Rows from block 5 of a small self-supervised image encoder, named by matrix and row number. Each number is 500 + 40 x the weight over its row's rms, rounded and kept within 0 to 999. All counts start at 0. Numbers have three digits each.
Before each channel's rows are labels from the 100 images, of 14976, where the channel reaches its highest value: "responds to" is what is common among them. Only what is clearly more common there than usual is listed. The data: photos of plants, animals and fungi (iNaturalist).
# r30: branch 2 reduce pointwise conv (model.blocks.5.r3.0.weight, 80x320x1x1), inputs 160-319

responds to: phylum Chordata; class Aves; order Passeriformes
r30.27:486489562515470516539521499454576501412435544509459447547465535486464483561535489564473548514444560482576453480490557488460457464500465516476558443443471483542404491511491444508506532501552480448555469510591510447528469548545492537558448467558472504461499483519489477507473514498510485488530483442489538502496558468506525500528476556510506464431531542521521504515423458454546570575564469508492489537581442514483440513560480511464467488563508532506469452584486457546521506484536579

responds to: order Passeriformes
r30.77:465429490443486517470434442612547499558452482569486508522563473517456510564546468535508477483554448499565547534541468495481473536486476535510462511544522557527464441473550443509560475562489483492517595480557502511534491456532505529511505495599460468457501508474477529520563579434497567532413522551498486519545477508510548508518520525521484508480508390525542515465506431508508434529521529524517523478524463497510555522489479528476492466485424475461528503418531474455462482509497464

responds to: class Aves
r30.7:503504455516415556543523538545552565490590491468490525481506529460487492540468506519515541506542446536476451504503532516434507520418501474466503512475472495485529452507450448537571445442482475462519489499419522473530462486506498443483516557490477464551481569561564477558524457555491563493492494494504560413516498442538502549607464472423495567550477496511449498487489539524528468584513439505433474544527496531417451491513450523485453505495519480462497461504504447478539521552529523

responds to: class Aves
r30.20:462492630533512487518486530540470490502519436419436479476478526560462453551492444528510601520551557495621497517510566551541467482536456446502456548442483491466526507464460514479438553435490483512493491441476509482509469504511507509465478459490506480523465451522514569476502515540545532474567539476488459544497493490558546506482429456440481438484463440569510450470491479510541510479450483461504489472475493520498475514478475538465439535508472501593560521495493478548478478538469476

responds to: order Passeriformes
r30.30:424488434460493449414414463509529476532435525434434489544444515475491424444511512492494523497555426394492585543553509477431493504503523468543515495521450544523536469509488563458490521478518548472526478460493484479562476520520467492514445410453517509473502507478483493507488550487458426551492492517568449567552499507482536540444530462472524508501535554505516518503537537472534492495523488484519526561520490557548483570547468490506477433543480547494475479440434489530472571527448501

responds to: order Passeriformes
r30.36:508518471459588425451498421513517524464469554592453534452434550451498514498484510524506564512475517518457491549406540467482564556501504518457555515590479448497493514544550513531481424503458547547567504489479534497462526559465467523465516543505463544491483553498505486472527439492520506511497462444547473458473519533438462483484487558447506495534523487454458519449501485470457501502445473508540505460523467446465441515512511523510531518460499501529516490528471538517509532549549477

responds to: phylum Chordata; class Aves
r30.61:488462475523434464522443457425514499517485562499429473454546592488476526510501459498561485525502426526489503578478459518593554434516477515585525530404510515507502547449498482473498449489521530540449476496530471494562507470494557490459457495504488455463483522555500484493481556468506526534455461486474481517575470505566522484522473447482498459460510514479487479468463454537447507488430462488435520447471439501535487471562490495468453493530555505490522513548563474466507516435426539

responds to: order Passeriformes
r30.40:529488493495494477501453448491547472487506546532533447418516453490561418517462536514497505502498498446512527509486501468519514522482496476503543486596446525475475512515519468515463452539505510443559553426608540457431523496511475513487458506457488442477430420454529486518464452484493454572496487519504514519478521517467494573532457539527439455463503531537503551463479435533500565473494544447468480530389521483527472523483464540461480472427512489527535478468544437510528532518554496

responds to: order Anseriformes; family: Anatidae
r30.4:543550450503530455497530493514459526531482533480493509522576466497497504499505525573466480467524541481416507504529502473461539523500540550517575537490480462571462442511481495517521529503431485398495532451526461504524489454514496536472449508594485520571482525490539501436557457459485489448496438519449484455535506552514562483492502513530474475572477455570458504519542531571470442453531529546512450461477455524556485461410559492456512530587442548416539530515463525494502517454530501

responds to: order Passeriformes
r30.68:552527526534458523540546486429451541478485466533519504549517586529553389570478529510463556457455426459516532501582461512473482537512486515515542495520553531487519509542487455506514556526472489545511484545535428499431465568501527525537488539441488548451492473452599473475429491507485458507481499567474486439481529443519567499481471499583488475533486588510513487497545516454516536398509501521486475473498542441452521493493448486539461460457532525521501495488549507450464505494439528

responds to: class Aves; order Passeriformes
r30.79:545526479583487491497508563423623481477492453440517465506490477449533471555498563521503528523467518521528467437533535502525469538439492477485551530564496532502460476451579498520529508508514583506520497481483542505491573513529461556481478563515451521548474486545568467512437493474465529531431514482512503498492526500456548523524510492411541520490509507504497449448500473520526548499490501548453524457533413548477535504485491497510489471564498538500551525475492438498463526466560563

responds to: class Aves
r30.34:515462471489528448521504440420489530477491497559478516504518467557486477507616522473576548479499555453476500520512514539515453480471461532554507514528455450468496526547525526477527521511454424560610523394542474526512508509514508502485486493573488453506510506482464538580498520504479485453460495520481470438490469443485431497516495500485449547487433493412463502539478400471461536457497531537435502452422430500497487505399548521540492455466469479487549524531470498512479534447571547

responds to: class Aves; order Passeriformes
r30.37:514579507518467459487530623430526443452506539511477490484522550440523555489481541522523488475424462465464426473495546441458570469483533560566450463508592457458549477535476510524557519530497472502423433495512475440455506502508441490439570516522498497578523517468463498480464520501533450486526484478434430399475560474525482569469498479486537479538530450547552518471470513511485495488565459510500445528481454513413444443481504524494484490522483483487484508501517477460488472513495531

responds to: order Anseriformes; family: Anatidae
r30.76:472512456586540495506479539416406551468480466450470470493441489557448445493486514519444498539540412450537513468482460439513536470473561488535520508596479507456557510494532521502452496528508519558511540503553539462513495501596521452505453504431492568492461476511566484493448517573489514491529444558467474521533562489505477458581423477525582489487488517506562512536495528474529429550504482582497511435576529493459487492570469568459473516482496503425523530477570481455502475424474473