A small self-supervised image encoder, trained from scratch.
Model: arch inception, norm batchnorm, depths [3, 3, 3], widths [160, 320, 640].
Training: 3600 steps, batches of 128.
Data: trained on photos of plants, animals and fungi (iNaturalist), 77898 training examples.
Rows from block 4 of a small self-supervised image encoder, named by matrix and row number. Rows with one number belong to one channel. Each number is 128 + 24 x the weight over its row's rms, rounded and kept within 0 to 255. All counts start at 0.
After each channel's rows are labels from the 100 images, of 14976, where the channel reaches its highest value: "strongest on" is what is common among them; "patch colour" is the nearest of a few named colours to the mean colour under the peak. Only what is clearly more common there than usual is listed. The data: photos of plants, animals and fungi (iNaturalist).
# r30: branch 2 reduce pointwise conv (model.blocks.4.r3.0.weight, 80x320x1x1), inputs 0-159
# b30: branch 2 3x3 conv (model.blocks.4.b3.0.weight, 120x80x3x3, transposed, each kernel summed), outputs 0-119

r30.57 [138 112 135 106 115 181 100 143 157 114  99  90  93 105 156 133 113 135 124 142  85 145  96 105 183 151  86 135 115 141  94  91 135 149 147 116 149 151 131 151 100 124 138 141 104 141 132 126 136 132 123 169 109 133 155 117 144 101 137 116 140 142 145 190 149 140 117 153 110 129 108 154 119 144 121 144 153  97  94 108 105 110 125 112 168 144 105  77 131 111  92 158  92 142 107  92 137 158 144 134 147 111 202 110 113  68 142 124 131 101 114 133 154 110 141 148 167 135 171 100 161 120 132 119 100 110  95 143 124 151 198 119  81 109 121 141 164 126 124 150  78  63 136 121 122 137 145 147 165 128  85 146 138  92 110 137 120 111 113 115]
b30.57 [132 115 112 136 153 153 119 140 144 155 150 162 115 165 145 135 153 115 154 101  88  91  95 106  99 132 180 134 132 148 153 143 152 132 126 142 127 110 168 144 168  93 138 144 144 101 113 133 102 150 133 160 125 150 140 120  83 115 120 116 133  82 170 105 115 123 124  87  91 129 141 156 129 129 182 129 193 155 140 154 114 101  86 144  96 135 143 126 126  99 149  90 124 128 152 123  41 129 131 138 128 158 134 116  95 128 122 117 151 114 132 134 126 137 121 118  99 162 115 131]
strongest on: class Aves; phylum Chordata; order Passeriformes
patch colour: white

r30.2 [148 141 123 146  88 167 161 133  89 119 151 146 120 137 133 144 170 101 148 144 182 111 149 110 184 102 152 136 145 112 136 139 155 119 149 153 109 137 106 114 109 149 156  79 101 154 114 120  98 149 131 174 131 174 149 131 150 113 146 119  86 109 133 129 137 136 143 109 150  91 127  98 119 104 116 130 143 102 135 134 130 116 111 122 120 138 109 122 109 140  92 162 126 113 142 162 166 113  92 124 106 156 101 101 108 103 161 117 115  88 166 129 134  95 124 106 128  91 104 103  82 159 120 130 136 154 127 103 133 130 116  96 139 112  96 145 117 140 148 102 120 123 114 158 107 121 112 133  64 112 147 100 146 103 111 105 120 108 129 117]
b30.2 [139 144 135 110  80 108  68  88 128 178 118 117 150 119 124 120 112 147 150 115 125 149 132 166 135  95 110 146 124 165 134 145 127 181 124 117 156 132 173  96 104  90 135 117 137 106 129  90 137 125 105 126 114 126 124 181  93 152 110 133 126 103 115 173 151 129  98  70 120 134 128 152 104 122 151 105 125 185  92 124 120 125 185 153 139 121 138 147 119  75 124 123 102 128 150 121 112 156 135 128 130 129 121 121  82 108 135 114 136  88 117 155 111 164 108 140 110 114 156 150]
strongest on: class Aves
patch colour: white

r30.67 [ 89 114 104 115 125 116 137 103 133 201 111 143 152 132 107 143 159 156 126 134 157 104 151 141 115  93 118  91 186  93 122 101 111 148 151 106 113 141 127 167 111 151 116 124 159 156  80 110 109 106 122 113 141 131 140 110  96  75  97 127 156 105 139  82  97 100  95 171  93 128  96 135 140 112 157 134 173 132  97 170 141 138  84 132 119 156 104 155 147 112 162 119 163 163 135 110 132 150 122 122 109 140 123 158 149 125 112 132 170 149 101  68 124 158 164 116 154 127 161 151 173  59 115 130 119 127 121 114 108 137 128 131 104 113 126 154 187 135 110 145 133 140 127 121 121 103 136 108 160 109 140 106  97 129 154 141 126 135 161 138]
b30.67 [139 141 112 127 129 126  88 105 148 113  84 117 125 101 151 119  83 137  94  93 125 139 100 142  97 151 169 138  88 145 130 124 115 134 133 117 111  81 121 178 172 108 127  94 108 128 117 131 116 139 113  96 130 136 145 129 161 116 112 124 128 178  95 124 145  81 140 139 169 144 154 143 165 127 123 135 117 102 121 127 191 112 175  83  97 106 122 100  82 123 113 150 152 108 191 121 128 140 139 145 158 136  83 145 155 175 108 117 108 126 122 128 133 135 157 136 125 133 132 130]
strongest on: phylum Chordata; class Aves; order Passeriformes
patch colour: white

r30.5 [128 133 134 120 128 132 184 133 131  94 134 146 118 140 139 190 149 141 144 118 133 118 166 125 106 119 110 125 145 135  99 134 129 157 126 103 147 127 136 119 119  90 124 152 147 157 150 140 129 171 102 136 151 133  97  98 145 110 153 105 147 124 138 122 160 133  92  80  92 147 173 102 152 106 110 132 120 123 103 127 106 139 145 120 114  94  91 167 132 158 147 128 110  77 147 133 121 145 163 127 162 210 121 106 128 113 121  94 197  84 116  99 114 126 132 135 127 151 100 132 125  81 112 123 111 168 140 102 122 116 116 100  93 106 111 147 103 131  86 130 134 127 134 121 118 118  80 162 183 126 114  91  95 139 166  96 122  99  83 105]
b30.5 [125 135 131 136 143 170  87 158 151  85 108 182 136 120 131 100 110 123 144 128  95 142 104 140 144 121 139 124 141 145 135  66 153 130 128  95 183 102 121 118 117 135 136 142 154 124 141 118 131 175 120  75 126 141 101 149 158 130 130 168 180  76 142  79 154 162 135 142 101 142 135 122 125 104 128 125 129  94 100 101 141 138 189 152 105 131 130 144 118 130 131 124 120 143 123 104 125 108 156 141 136 110  66 116 122 145 154  84 104 125 104 131 160 165 127 150 101 125 135 115]
strongest on: order Passeriformes
patch colour: white

r30.11 [150 105 102 108 113  98  79 104 139 156 102 157 118 125 106 148 118 168 117 140 119 127 116 143 108 112  95 170 115  98 121 151  66  93  78 124 130 147 131 136  96 103 141 150 111 133 121 124 113 125 119 101 114 126 130 179 138 163 128 110  76 124 122 119 160 176  90 142 144 172 121 152 138 143 123 129 112 149 149 120 125  92 106 133 110 116 196 125 100 125  96 110 128 142 127 169 111 114 158 188 138 172 101 122 104 142 109 107  88 104 167 121 154 108  89 130 146 130 162 139  83 123 108 117 142 130 117 108 130 167 132 100 169 118 162 112 151 124 107 116 132 130 186 117 113 159 139  99 126 108 130 149 185 132 154 138 129 183 145  90]
b30.11 [105 143 125  84 148 135 142 150  96 134 106 106 107 153 129  87  87 106 154 124 107  76 109 137 133  74 106 119 101 112 125  71 135 121 130 137 115 164 106 100 141 189 115 136 146 121 121 108 147  90  78 117 104  84  97 107 128 157 106 132 125 133 147 114 175  98 117 136  87 122 132 128  79  95  89 152 128 105 101 118 120 116  88 108 145 130 118 127  84 133 154 119 132  96 119 124 109  75 141 128 148 115 123 151 103 114 138  98 126 117 116 105 160 107 142 139 159 128 121 133]
strongest on: class Aves; order Passeriformes
patch colour: white

r30.48 [113 137  89 127  93 148 167 132 144 144 110 122 138 161 112 136 128 100 138 122 152  81 143 112 115 115 110 134 152  98  68 150  78 172 147 123 160  96 112  86 100 137 112 135 120 130 111 141 149 195  98 120 139 145 176  97 118 135 150 140 174 117 136 146 122 116 115 137 112 197 130 155 139 122 123 149 125 115 121 145 104 163 160 102 189 129 120 189 122 147 172  93 138 166  99 117 148 132 133 138  95 140 137 149 140 135 129 173 196 130 102 179 109 135  97 168 107 179 108 146 151 148 136 119  75 141 121 108 165 130 151 141 115 120 150 116 158  86 110 162 104 100 145 128 157 141 152 155 128 116 111 112  92 121 131 144 130 120 150 141]
b30.48 [125 137 123 103 145 115 132  89 164 116 106 127 124 163  93 142 103 169 105 194 128 141  97  96 130 168 118 101 128 123 174 153 111 113 184 124 146 151 111  92 140 150 107 162 135 137 118 127 149 105 159 100  95  96 113 158 106 153 144  99 102 164 123 143 115 143 136 116 152 126 103 111 135 132 152 141 160 116 129 115 128 111 144 103  79 148 133 101 134 144 133 162 134 135 117  91  89 133 123  85 125 153 138 121 124 120 151 132 120 171 103 150 160 168 180 129 184 137 133 128]
strongest on: phylum Chordata; class Aves; order Passeriformes
patch colour: white

r30.53 [120 103 149 111 116 108 109 142 113 108 164 176 111 126 143 142 135 122 136 142 117 169 120 129 133 129 152 132  94 113 126 115 104 148 114 166 146 157 147 113 142 133 140 144 116 108 180 145 132 132 109 100 156 125 123 119 139 204 148 133 139 117 128 127 206 184 143  88 134  98 174 110 161 110 195 152 118 143 130 134  93 128 157 121 133 157 132 119 123 133 142 179 104 178 145 144 134  91 148 139 120 177  99 107 103 146 108  87 126 121 122  88  97 123 125 103 156 168 162 155 102  98 125 112 184 139 144 113 106 134 122 104 112 115 141 115 101  89 118  90 118 121  98 129 123 137  65 108 140 107  95  98 113 135  99 142  93 125 144 159]
b30.53 [134 116 156 130 112 187 132  99 128 120 116 138 120 104 111 102 101 129 129 116 119 112 142 117 135 135  85 133  77 140  99 118 152 178 135 158 142 177 141 138  94 123 141 152 141  87 105  94 155 147  80 132 105 118 107 145 138 140 134 117 135 111 133  96 143  90 134 110 155 172 155 101 151 122 126 138 126 146 130 124 109 139 136  76 131 120 105 138 138 139 171 132 154 123 107  91 151 140 140 158 122  87 111 184  98  87 145 107 175 126 141 120 197 134 146 140 112 157 106 108]
strongest on: order Passeriformes
patch colour: black

r30.3 [108 172 120 108 113 164 120 131 134 174 131  93 135 136 144 140 119 100  95 126 124 117 123 138 150 124 151 100 140 141  81 159 144 137 156 109 157  99 163  70 162 121 126 136 113 137 128 157 130 145 157 179 126 182 206 131  94 125 107 144 147 138  85 136 141 160 112 158 110  97 127 169 116 136  99 142 123 172 128 128 141 152 117 181 108 138 122 137 121 143 151 162 132 130 130 127  97 124 115 120 141 124 129 136 126 136 150  71 126 133 142  97 128 110 117 128 123 119 142 168 154  82 136 122 108 127 114 145 124 126 127 104 179  93 143 123  87 155 106 147 158 116 112 156 114 151 132 137 108 115 104 127  96 151 156 113 121 128 113 116]
b30.3 [125 142  96 118  69 119 120 153 127 102 127 110 122 130 128 124  63 144 150 112 141 129 132  96 105 164 137 153  84  77 114  87 120 131 116  92 142 147 111 134 128 135  90 114 134 116 141 111 127 100 127  55 117 127 169 123 123 116 162 128 177  79 105 110 116 184 145 127 114 117 106 110 135 133 127 129 158 144  81 112 150 112 113 168 104 128 135 128 112 136  94 112 127  98 132 108  93 122 108 166 114 148 110  87 161 110 138  99 155 119  91 147 140 133 123 117 128  98  95 139]
strongest on: phylum Chordata; class Aves
patch colour: white