Rows from block 6 of a small self-supervised image encoder, named by matrix and row number. Rows with one number belong to one channel. Each number is 128 + 32 x the weight over its row's rms, rounded and kept within 0 to 255. All counts start at 0. Numbers have three digits each.
Before each channel's rows are labels from the 100 images, of 14976, where the channel reaches its highest value: "strongest on" is what is common among them. Only what is clearly more common there than usual is listed. The data: photos of plants, animals and fungi (iNaturalist). In brackets: how many of the 100, against the usual share in percent.
# r30: branch 2 reduce pointwise conv (model.blocks.6.r3.0.weight, 160x320x1x1), inputs 0-159
# b30: branch 2 3x3 conv (model.blocks.6.b3.0.weight, 240x160x3x3, transposed, each kernel summed), outputs 0-119

strongest on: phylum Chordata (93 vs 60.8); class Aves (92 vs 55)
r30.53:130147154156092111092140126107147086129129139116152124122132174107109117163137116133162094117140096108095129189145153137131128072112129122117107113149093094047098155124133141128148153080119178118065179135067146104167064104110213084135178123090177186091164120085142147136191058136126129191150144061165156138109134135134138134098096183163134144129176142144099151173171153137071120092057102165121078187146151114112128115104091043156185109105115139145135170156142107129123201120153147
b30.53:112122151142169145084093152135095142103100069111117094121053158159136159104162103070129145116143145117169126103076146078185090135149168147054182104179109133114090156108163122175090157112125131106137057084176074140093150111121099179154130107141161123212226137116102137178163167117127091147101138130116182121096147133159122164171113095154124136104116114103092148

strongest on: phylum Chordata (95 vs 60.8); class Aves (93 vs 55); order Passeriformes (58 vs 24.9)
r30.102:139154162176102135092088167159129122133098121122240114145129128131118072158106138143160083131091177135105139156169159124115112178165077150094084142146197051151131145100135126139119116105120084078150131098129094152189156144157152143153075182104087119148058138157122075129095152142123187139110160088078151138255074131139097088131135119128097195111107114191171119150109124165160208082181133078122140138148160092139127095095147131200195080130179081183141126112099090122099104097162161
b30.102:167146117122115141123134159123117098092162142073100139074112106118138158139078135104094156127179109137154145097140111127124156106107172108088127125147150144139127054149161134175182125131128132166119133102139116153072143137132107070112126111165073087179127112093122133121155153130162143161139049121225173108085086104173106150181100139033101168137135155078042142

strongest on: phylum Arthropoda (70 vs 30.9); class Insecta (64 vs 29.2)
r30.159:153122110124080133130116143134150120195162141164156075203121115113153118178149200188194135125123098124145154107161140116103154164112122162163190187138113188102101109124094175106149046139110083143158140096151092099115124060194137178152115141164146096116133164112096185165143166095143112073118168112126162138117161115021088175078133115124113158092140160102115145109184187193131113176129102160151139125131117123144102152150093171121098138167090100137145113109163143143148147120100125
b30.159:099137124169089101127085133165146104050170146124104178172109142169158067105137168131197113141140123093108128138146093115102107076139117031116100133130136101109121114139131024164159116057142131172094082129131098161118106133127092142107159107130086157060109164113122080073108097180135220071097170148146088087134159145103115125101120129167135114106149143134123075

strongest on: class Aves (88 vs 55); order Passeriformes (53 vs 24.9)
r30.60:074130124154150118098138076092124093071162107115139097085142183130122138131226097123155137125089118154196118132120099042136115073085155143103162125225118087142132133115112131091156060105089109155113059069164146209136136182145194147103161196118140168109125120110164091145135105118190144162131121117124105114132114134186082137197133122083147182160153165083206161109128100105137101103161126128061157106175202138137132174089099128116096120152167141145144097130126152183137147162094132
b30.60:057047094113111036111159135104120121098138068160125146125128128112130161095131147091100184125130059126158137132111122103147060118101125110062194144170149074103138143118191116128190128106130117110127062185065109150103167107107139186140119139109156139137158090073067122174169135117098144073166137069129152093103100156128115142177175170128075146127169100178113127

strongest on: phylum Chordata (92 vs 60.8); class Aves (91 vs 55); order Passeriformes (58 vs 24.9)
r30.65:112108130151163121104086137168108190137122194145182093136140122109163095189182111159178122143136148231184102156131178113072142175130110150165153138166126097234138094130095127160129128151142124112116162131103081231097149121158163144157100161120118170117103101154117145139113098162128128146117095104108127123139178101105108104140084112122129108146069211100098120142121148148132149114149142156096157122101149147166093120134137119115153126122126095087147118127182143041123164132113089
b30.65:101127112106090082092152139112120126099142103088131122109132162108138066112131150182111130085150160110123106129128130112086144134088061090128091117063079122145122100111156137107094118000070117131132146119121084124095103118129170129169111093172125170066113126119062136125116139090135173142099080044076091130152150088115092117113118110067090112133065118130162145

strongest on: class Aves (85 vs 55); order Charadriiformes (31 vs 7.6)
r30.66:189126072164110157177143079073112113111131120093109152159121107120163101095159067104042125105084148138153123133133194073106120134107076133155092072120155075106128158142121113098118152118096101154125128085092090119123147206114149156117182102184125087136177113120079192153116143111107122072129185134052127119083189165151090135150120125152182159077104147109133145133093135145096075172097142113130179219131092131137097167103161130135131176105198129101140126127152110191098182069170106
b30.66:101174141116077131167122136140206100137145133157190113191179166090142125111100144169090069195191121121174100194078167068149146133101140189168087121155110128120097125096147154100130128095202110118106114099150119124100145185153111140148171190128137179147142171115104111126100161129128142141178150131125073152144148132076137153161077141205125085135127137138132125

strongest on: class Aves (91 vs 55); order Passeriformes (72 vs 24.9)
r30.85:137086123170148140074146105107131081117113090104131103137164095070153054085155175151151187099042141215110167079078165090108152142145153149128107110157121108091086147128166142063149121169134105172113142077127144176079158140156091177116108152074129160140143156152129146111107099147116141149082152117134135137177149197151121120119110080241161162115082122107215136119078168108094164147139130111109120179103081122158162147111097160158113187077125152099150113124124100119150113217129168
b30.85:143103159140075129167103137151163167107122119127129080098134178113124160169035098135108138093110184185106137144148079128119176140112096119151141118183117148167124122127159150057122095115142130192146129108128102133130119148107158119139143122093163107110121157109121126124093144101090133127165064123073067143117121194102104113145150153102121118131100132170121148

strongest on: order Passeriformes (52 vs 24.9)
r30.28:177185132165195087105168164122143121117152135082144124147166172133128198150098103119122159115084085117207119105099133094118149131114100196075082184099146133112089107094125123149146097126141176104096086094138099169090109102165142166161113126084172132114138113147155153155136179179156120146154136095098126171111125112091127134113178134128076126076153129116147111128088078146086134176154138212121110114118182078128046175080124099086105120124142101113089116169083178090197152133107135
b30.28:197111143139113082115154163158093152128156107137104156112125121112131153126120130097091147116126095128122128080152125135082173097154146155126091140148129157116153109090150128087144110082163114143142066107100161170155148122088119088128128100124108135062121060112159194169091175129115173170209127123111125208116079115134148073116126100100171089105152102120098159

strongest on: order Lepidoptera (35 vs 13.7)
r30.13:088182099123111140109117111067158134131118098155133156157100075133102149130170125158157127057082165096145150107114116105066119183096148118149124081120118131122140110139097108120166104152172110073067107105077137128091139156107092067128076140121096143115165117145081154148103151126129140080095167127177127096144104138118080136139104154099157101061078182111165176085134149139163087149084151153105115117119067140152092119102108193097115096082066182131081148144153157138080176091139059
b30.13:088137115103150129109079155069123066113110142156187068172135121091160126092130173097160158156065164122180197049118069113158107148108178089089111104104138116090116098201178125123161133147099096119158123163083170156170134143117129127126105119135118128078129144150162157145146086142057119117138113149149122108148076107110072134164140156105128121078167121153156150

strongest on: order Passeriformes (50 vs 24.9)
r30.73:136107190164104132159100133104140136103130105207099141117123134016190178117128104112166143095123172122104104157119163142129097106088131175135126126120130133175079151146127102108109194158113167170134146108154086170134124104187156102073137186067081133181115101122164125108134030098134100171147119130111168082151166130140072156141114138115129099114083152120184156133139108180142139154077144193064116184083113117147157124093143124128155165129076140112198155093133114122164125110190080
b30.73:178149132158136163097153123096192151174137163133083071137119102101126032175157201119088110108148130118119120101161138140190156127091136123112173112197139125109090110110062125136113092135097139187173135109153188078085126088130164092208138113160131086164140152108118087073184133160113080178120165148102192115168128141098084092117161121145108142138114180107103182

strongest on: class Aves (93 vs 55); phylum Chordata (93 vs 60.8); order Passeriformes (72 vs 24.9)
r30.103:157124158144083153109143128201112173093076168142102142200170120102138071127135100123110155139078137138117135125078122122183155170109122129103130122161100103126102131124084149095105101142128183147137055186172117112031112160161191185120160074114136145123117171162126150115195117208165136163149126159115101091146104161189147152121145144144141137110132114103094137167129154168118204077158150156100112143146162068159166120108127099106111137110156081154143169026131105153208143157085187
b30.103:109121081095131091142122134099204135126102127116161136110114145126068131170110090098143113081147151089111139175091100105133142062154074114119146085198128121096144129101129144121072157119066102073112054134136154146144151096093118079080125073142116095187081095129114138118098118113144065099133073119120080129089059190102210089181096139144063124121147162147134148

strongest on: class Aves (92 vs 55); phylum Chordata (92 vs 60.8); order Passeriformes (58 vs 24.9)
r30.111:127104101132147083130112132136097157137074122121138077132149137103095087115125115143132188140073147110149058077092159103147101109113143169113153103174119142117098142119145135112154091096164158113153152108153087149186110125181196183164135104209116174132092180134160186216095129103135133173158164155088088212150145124134077085132106139117094108113129190127048080143116149137118108129125114102153103141112221164168131158128124182125129221113124062122158106132164158182158120192108161
b30.111:132073168159167105170099135157119108153097134176159098102172097139149149111119159139094139119067168174130153153110101107154128120181143147154151094159132098121117170157130066102120144106202117126132153127171151168145089089056135086175072126099123071135161082160124104150102188131117095152128135186117139168116121153126112168171165087148142168144145081106145151

strongest on: phylum Chordata (93 vs 60.8); class Aves (89 vs 55); order Passeriformes (59 vs 24.9)
r30.142:097150075150141112093138132164126148110042094147105083114173136132145127089110132102149158103089118127107158077124107109093118105129141151123095129124134109139146131129155116132239072155084150173136118154128103115132091140104119157102135199114124103111093144112095155106077088115118170230143140099070141139138143117180109120145145108096138145113080144148135093131129066120153139121131114092180084141056148119119092092170136098138171154147181129122140159143049170045143180179126170
b30.142:142140139122095093145115149054155108121170088106067085115118130165153146095088136168186071189138152170155180061120162044089121126099086123072127137099113115148134129130106083141146091182126170133151133134163135159150172105096127172135153178153149136044057138129090107142144182181127163139115101081148090088129099153139130119138149172128116196199148132121150184

strongest on: order Lepidoptera (34 vs 13.7)
r30.147:132130180150189110108181173106071178139158146129147097164118224094113176163116152146112122148113073128079151126082087160168144122095084106058102103105124153082189097176118166098134095080128081171132123098115085179182088085096111087125119166150175185088133048103149144192181114111161080145165073096141063066132101072086183150148178202131087131123147112181162174169146144095104124174151143100139175094106147112206151170141119130123150102114053171150159163125100112114132143216156105
b30.147:122106093104102121111118125136083118160100159212089051155116175078137159135159162112086122168101159128121118121149191122141134164164087096128144136161097172159113126137152125160108116170079118169130138172115112124145151159134185114128119147133146135146178051147137088205155141121078135139189121155116128171152179133122145146088095154152131134138180148111085170

strongest on: class Aves (95 vs 55); phylum Chordata (95 vs 60.8)
r30.113:101135156105087129143167117121083171099153104098149099067091092103122115145133078127146161108138082120088176094128107148094119121176134088084133129115145134162117138113112097147129059070095141122143128118081157113064117142162094040121077076165097108090093028156120150126141113142119137149148105145141149181100094153104068163125121143160158098202094150160167128119081100191099157176101106111153072130103198142162094090121122154141162125091134153123178157157158158137062040141131136
b30.113:146111171065164093142105125152167124141111120132164163095125101165132151154140149091127134114158111127116145125118135139106177133116132129097146077087149133125080179068161105113134089096089149149125098162122155111098149106106147136188115137164143087109104163136217107120181147139218100170126129119103088093126120095097066125183112143126112139136096161131163129

strongest on: class Aves (99 vs 55); phylum Chordata (99 vs 60.8); order Passeriformes (57 vs 24.9)
r30.45:119084133097148159134134150140099100091114131115126153057186104157142117145186108152115133140091137114189121089097130118123171141111141057109197167141118124094107157131129080135135097117124151135141126090115182046080122176116137106145119092138091137126131099116136134109125170068100123104065160099195127104106100156107080102148103153160148095130166110122121173048103135138154116164159151153043068133058116148107100114082164149084098079095130161158218139126100123088087129181118169
b30.45:140116145148133101198157138121112102115048176151108132109130134127106094126090167175172141182117139137114117165176123097143225071183130060128131107083122168137122099113136151142121107187172111131113120129181116190116099115186103152100145076091110096166190128164138156084158109091099111136175141129155181167142129161158126145114118098129137124099089115157142103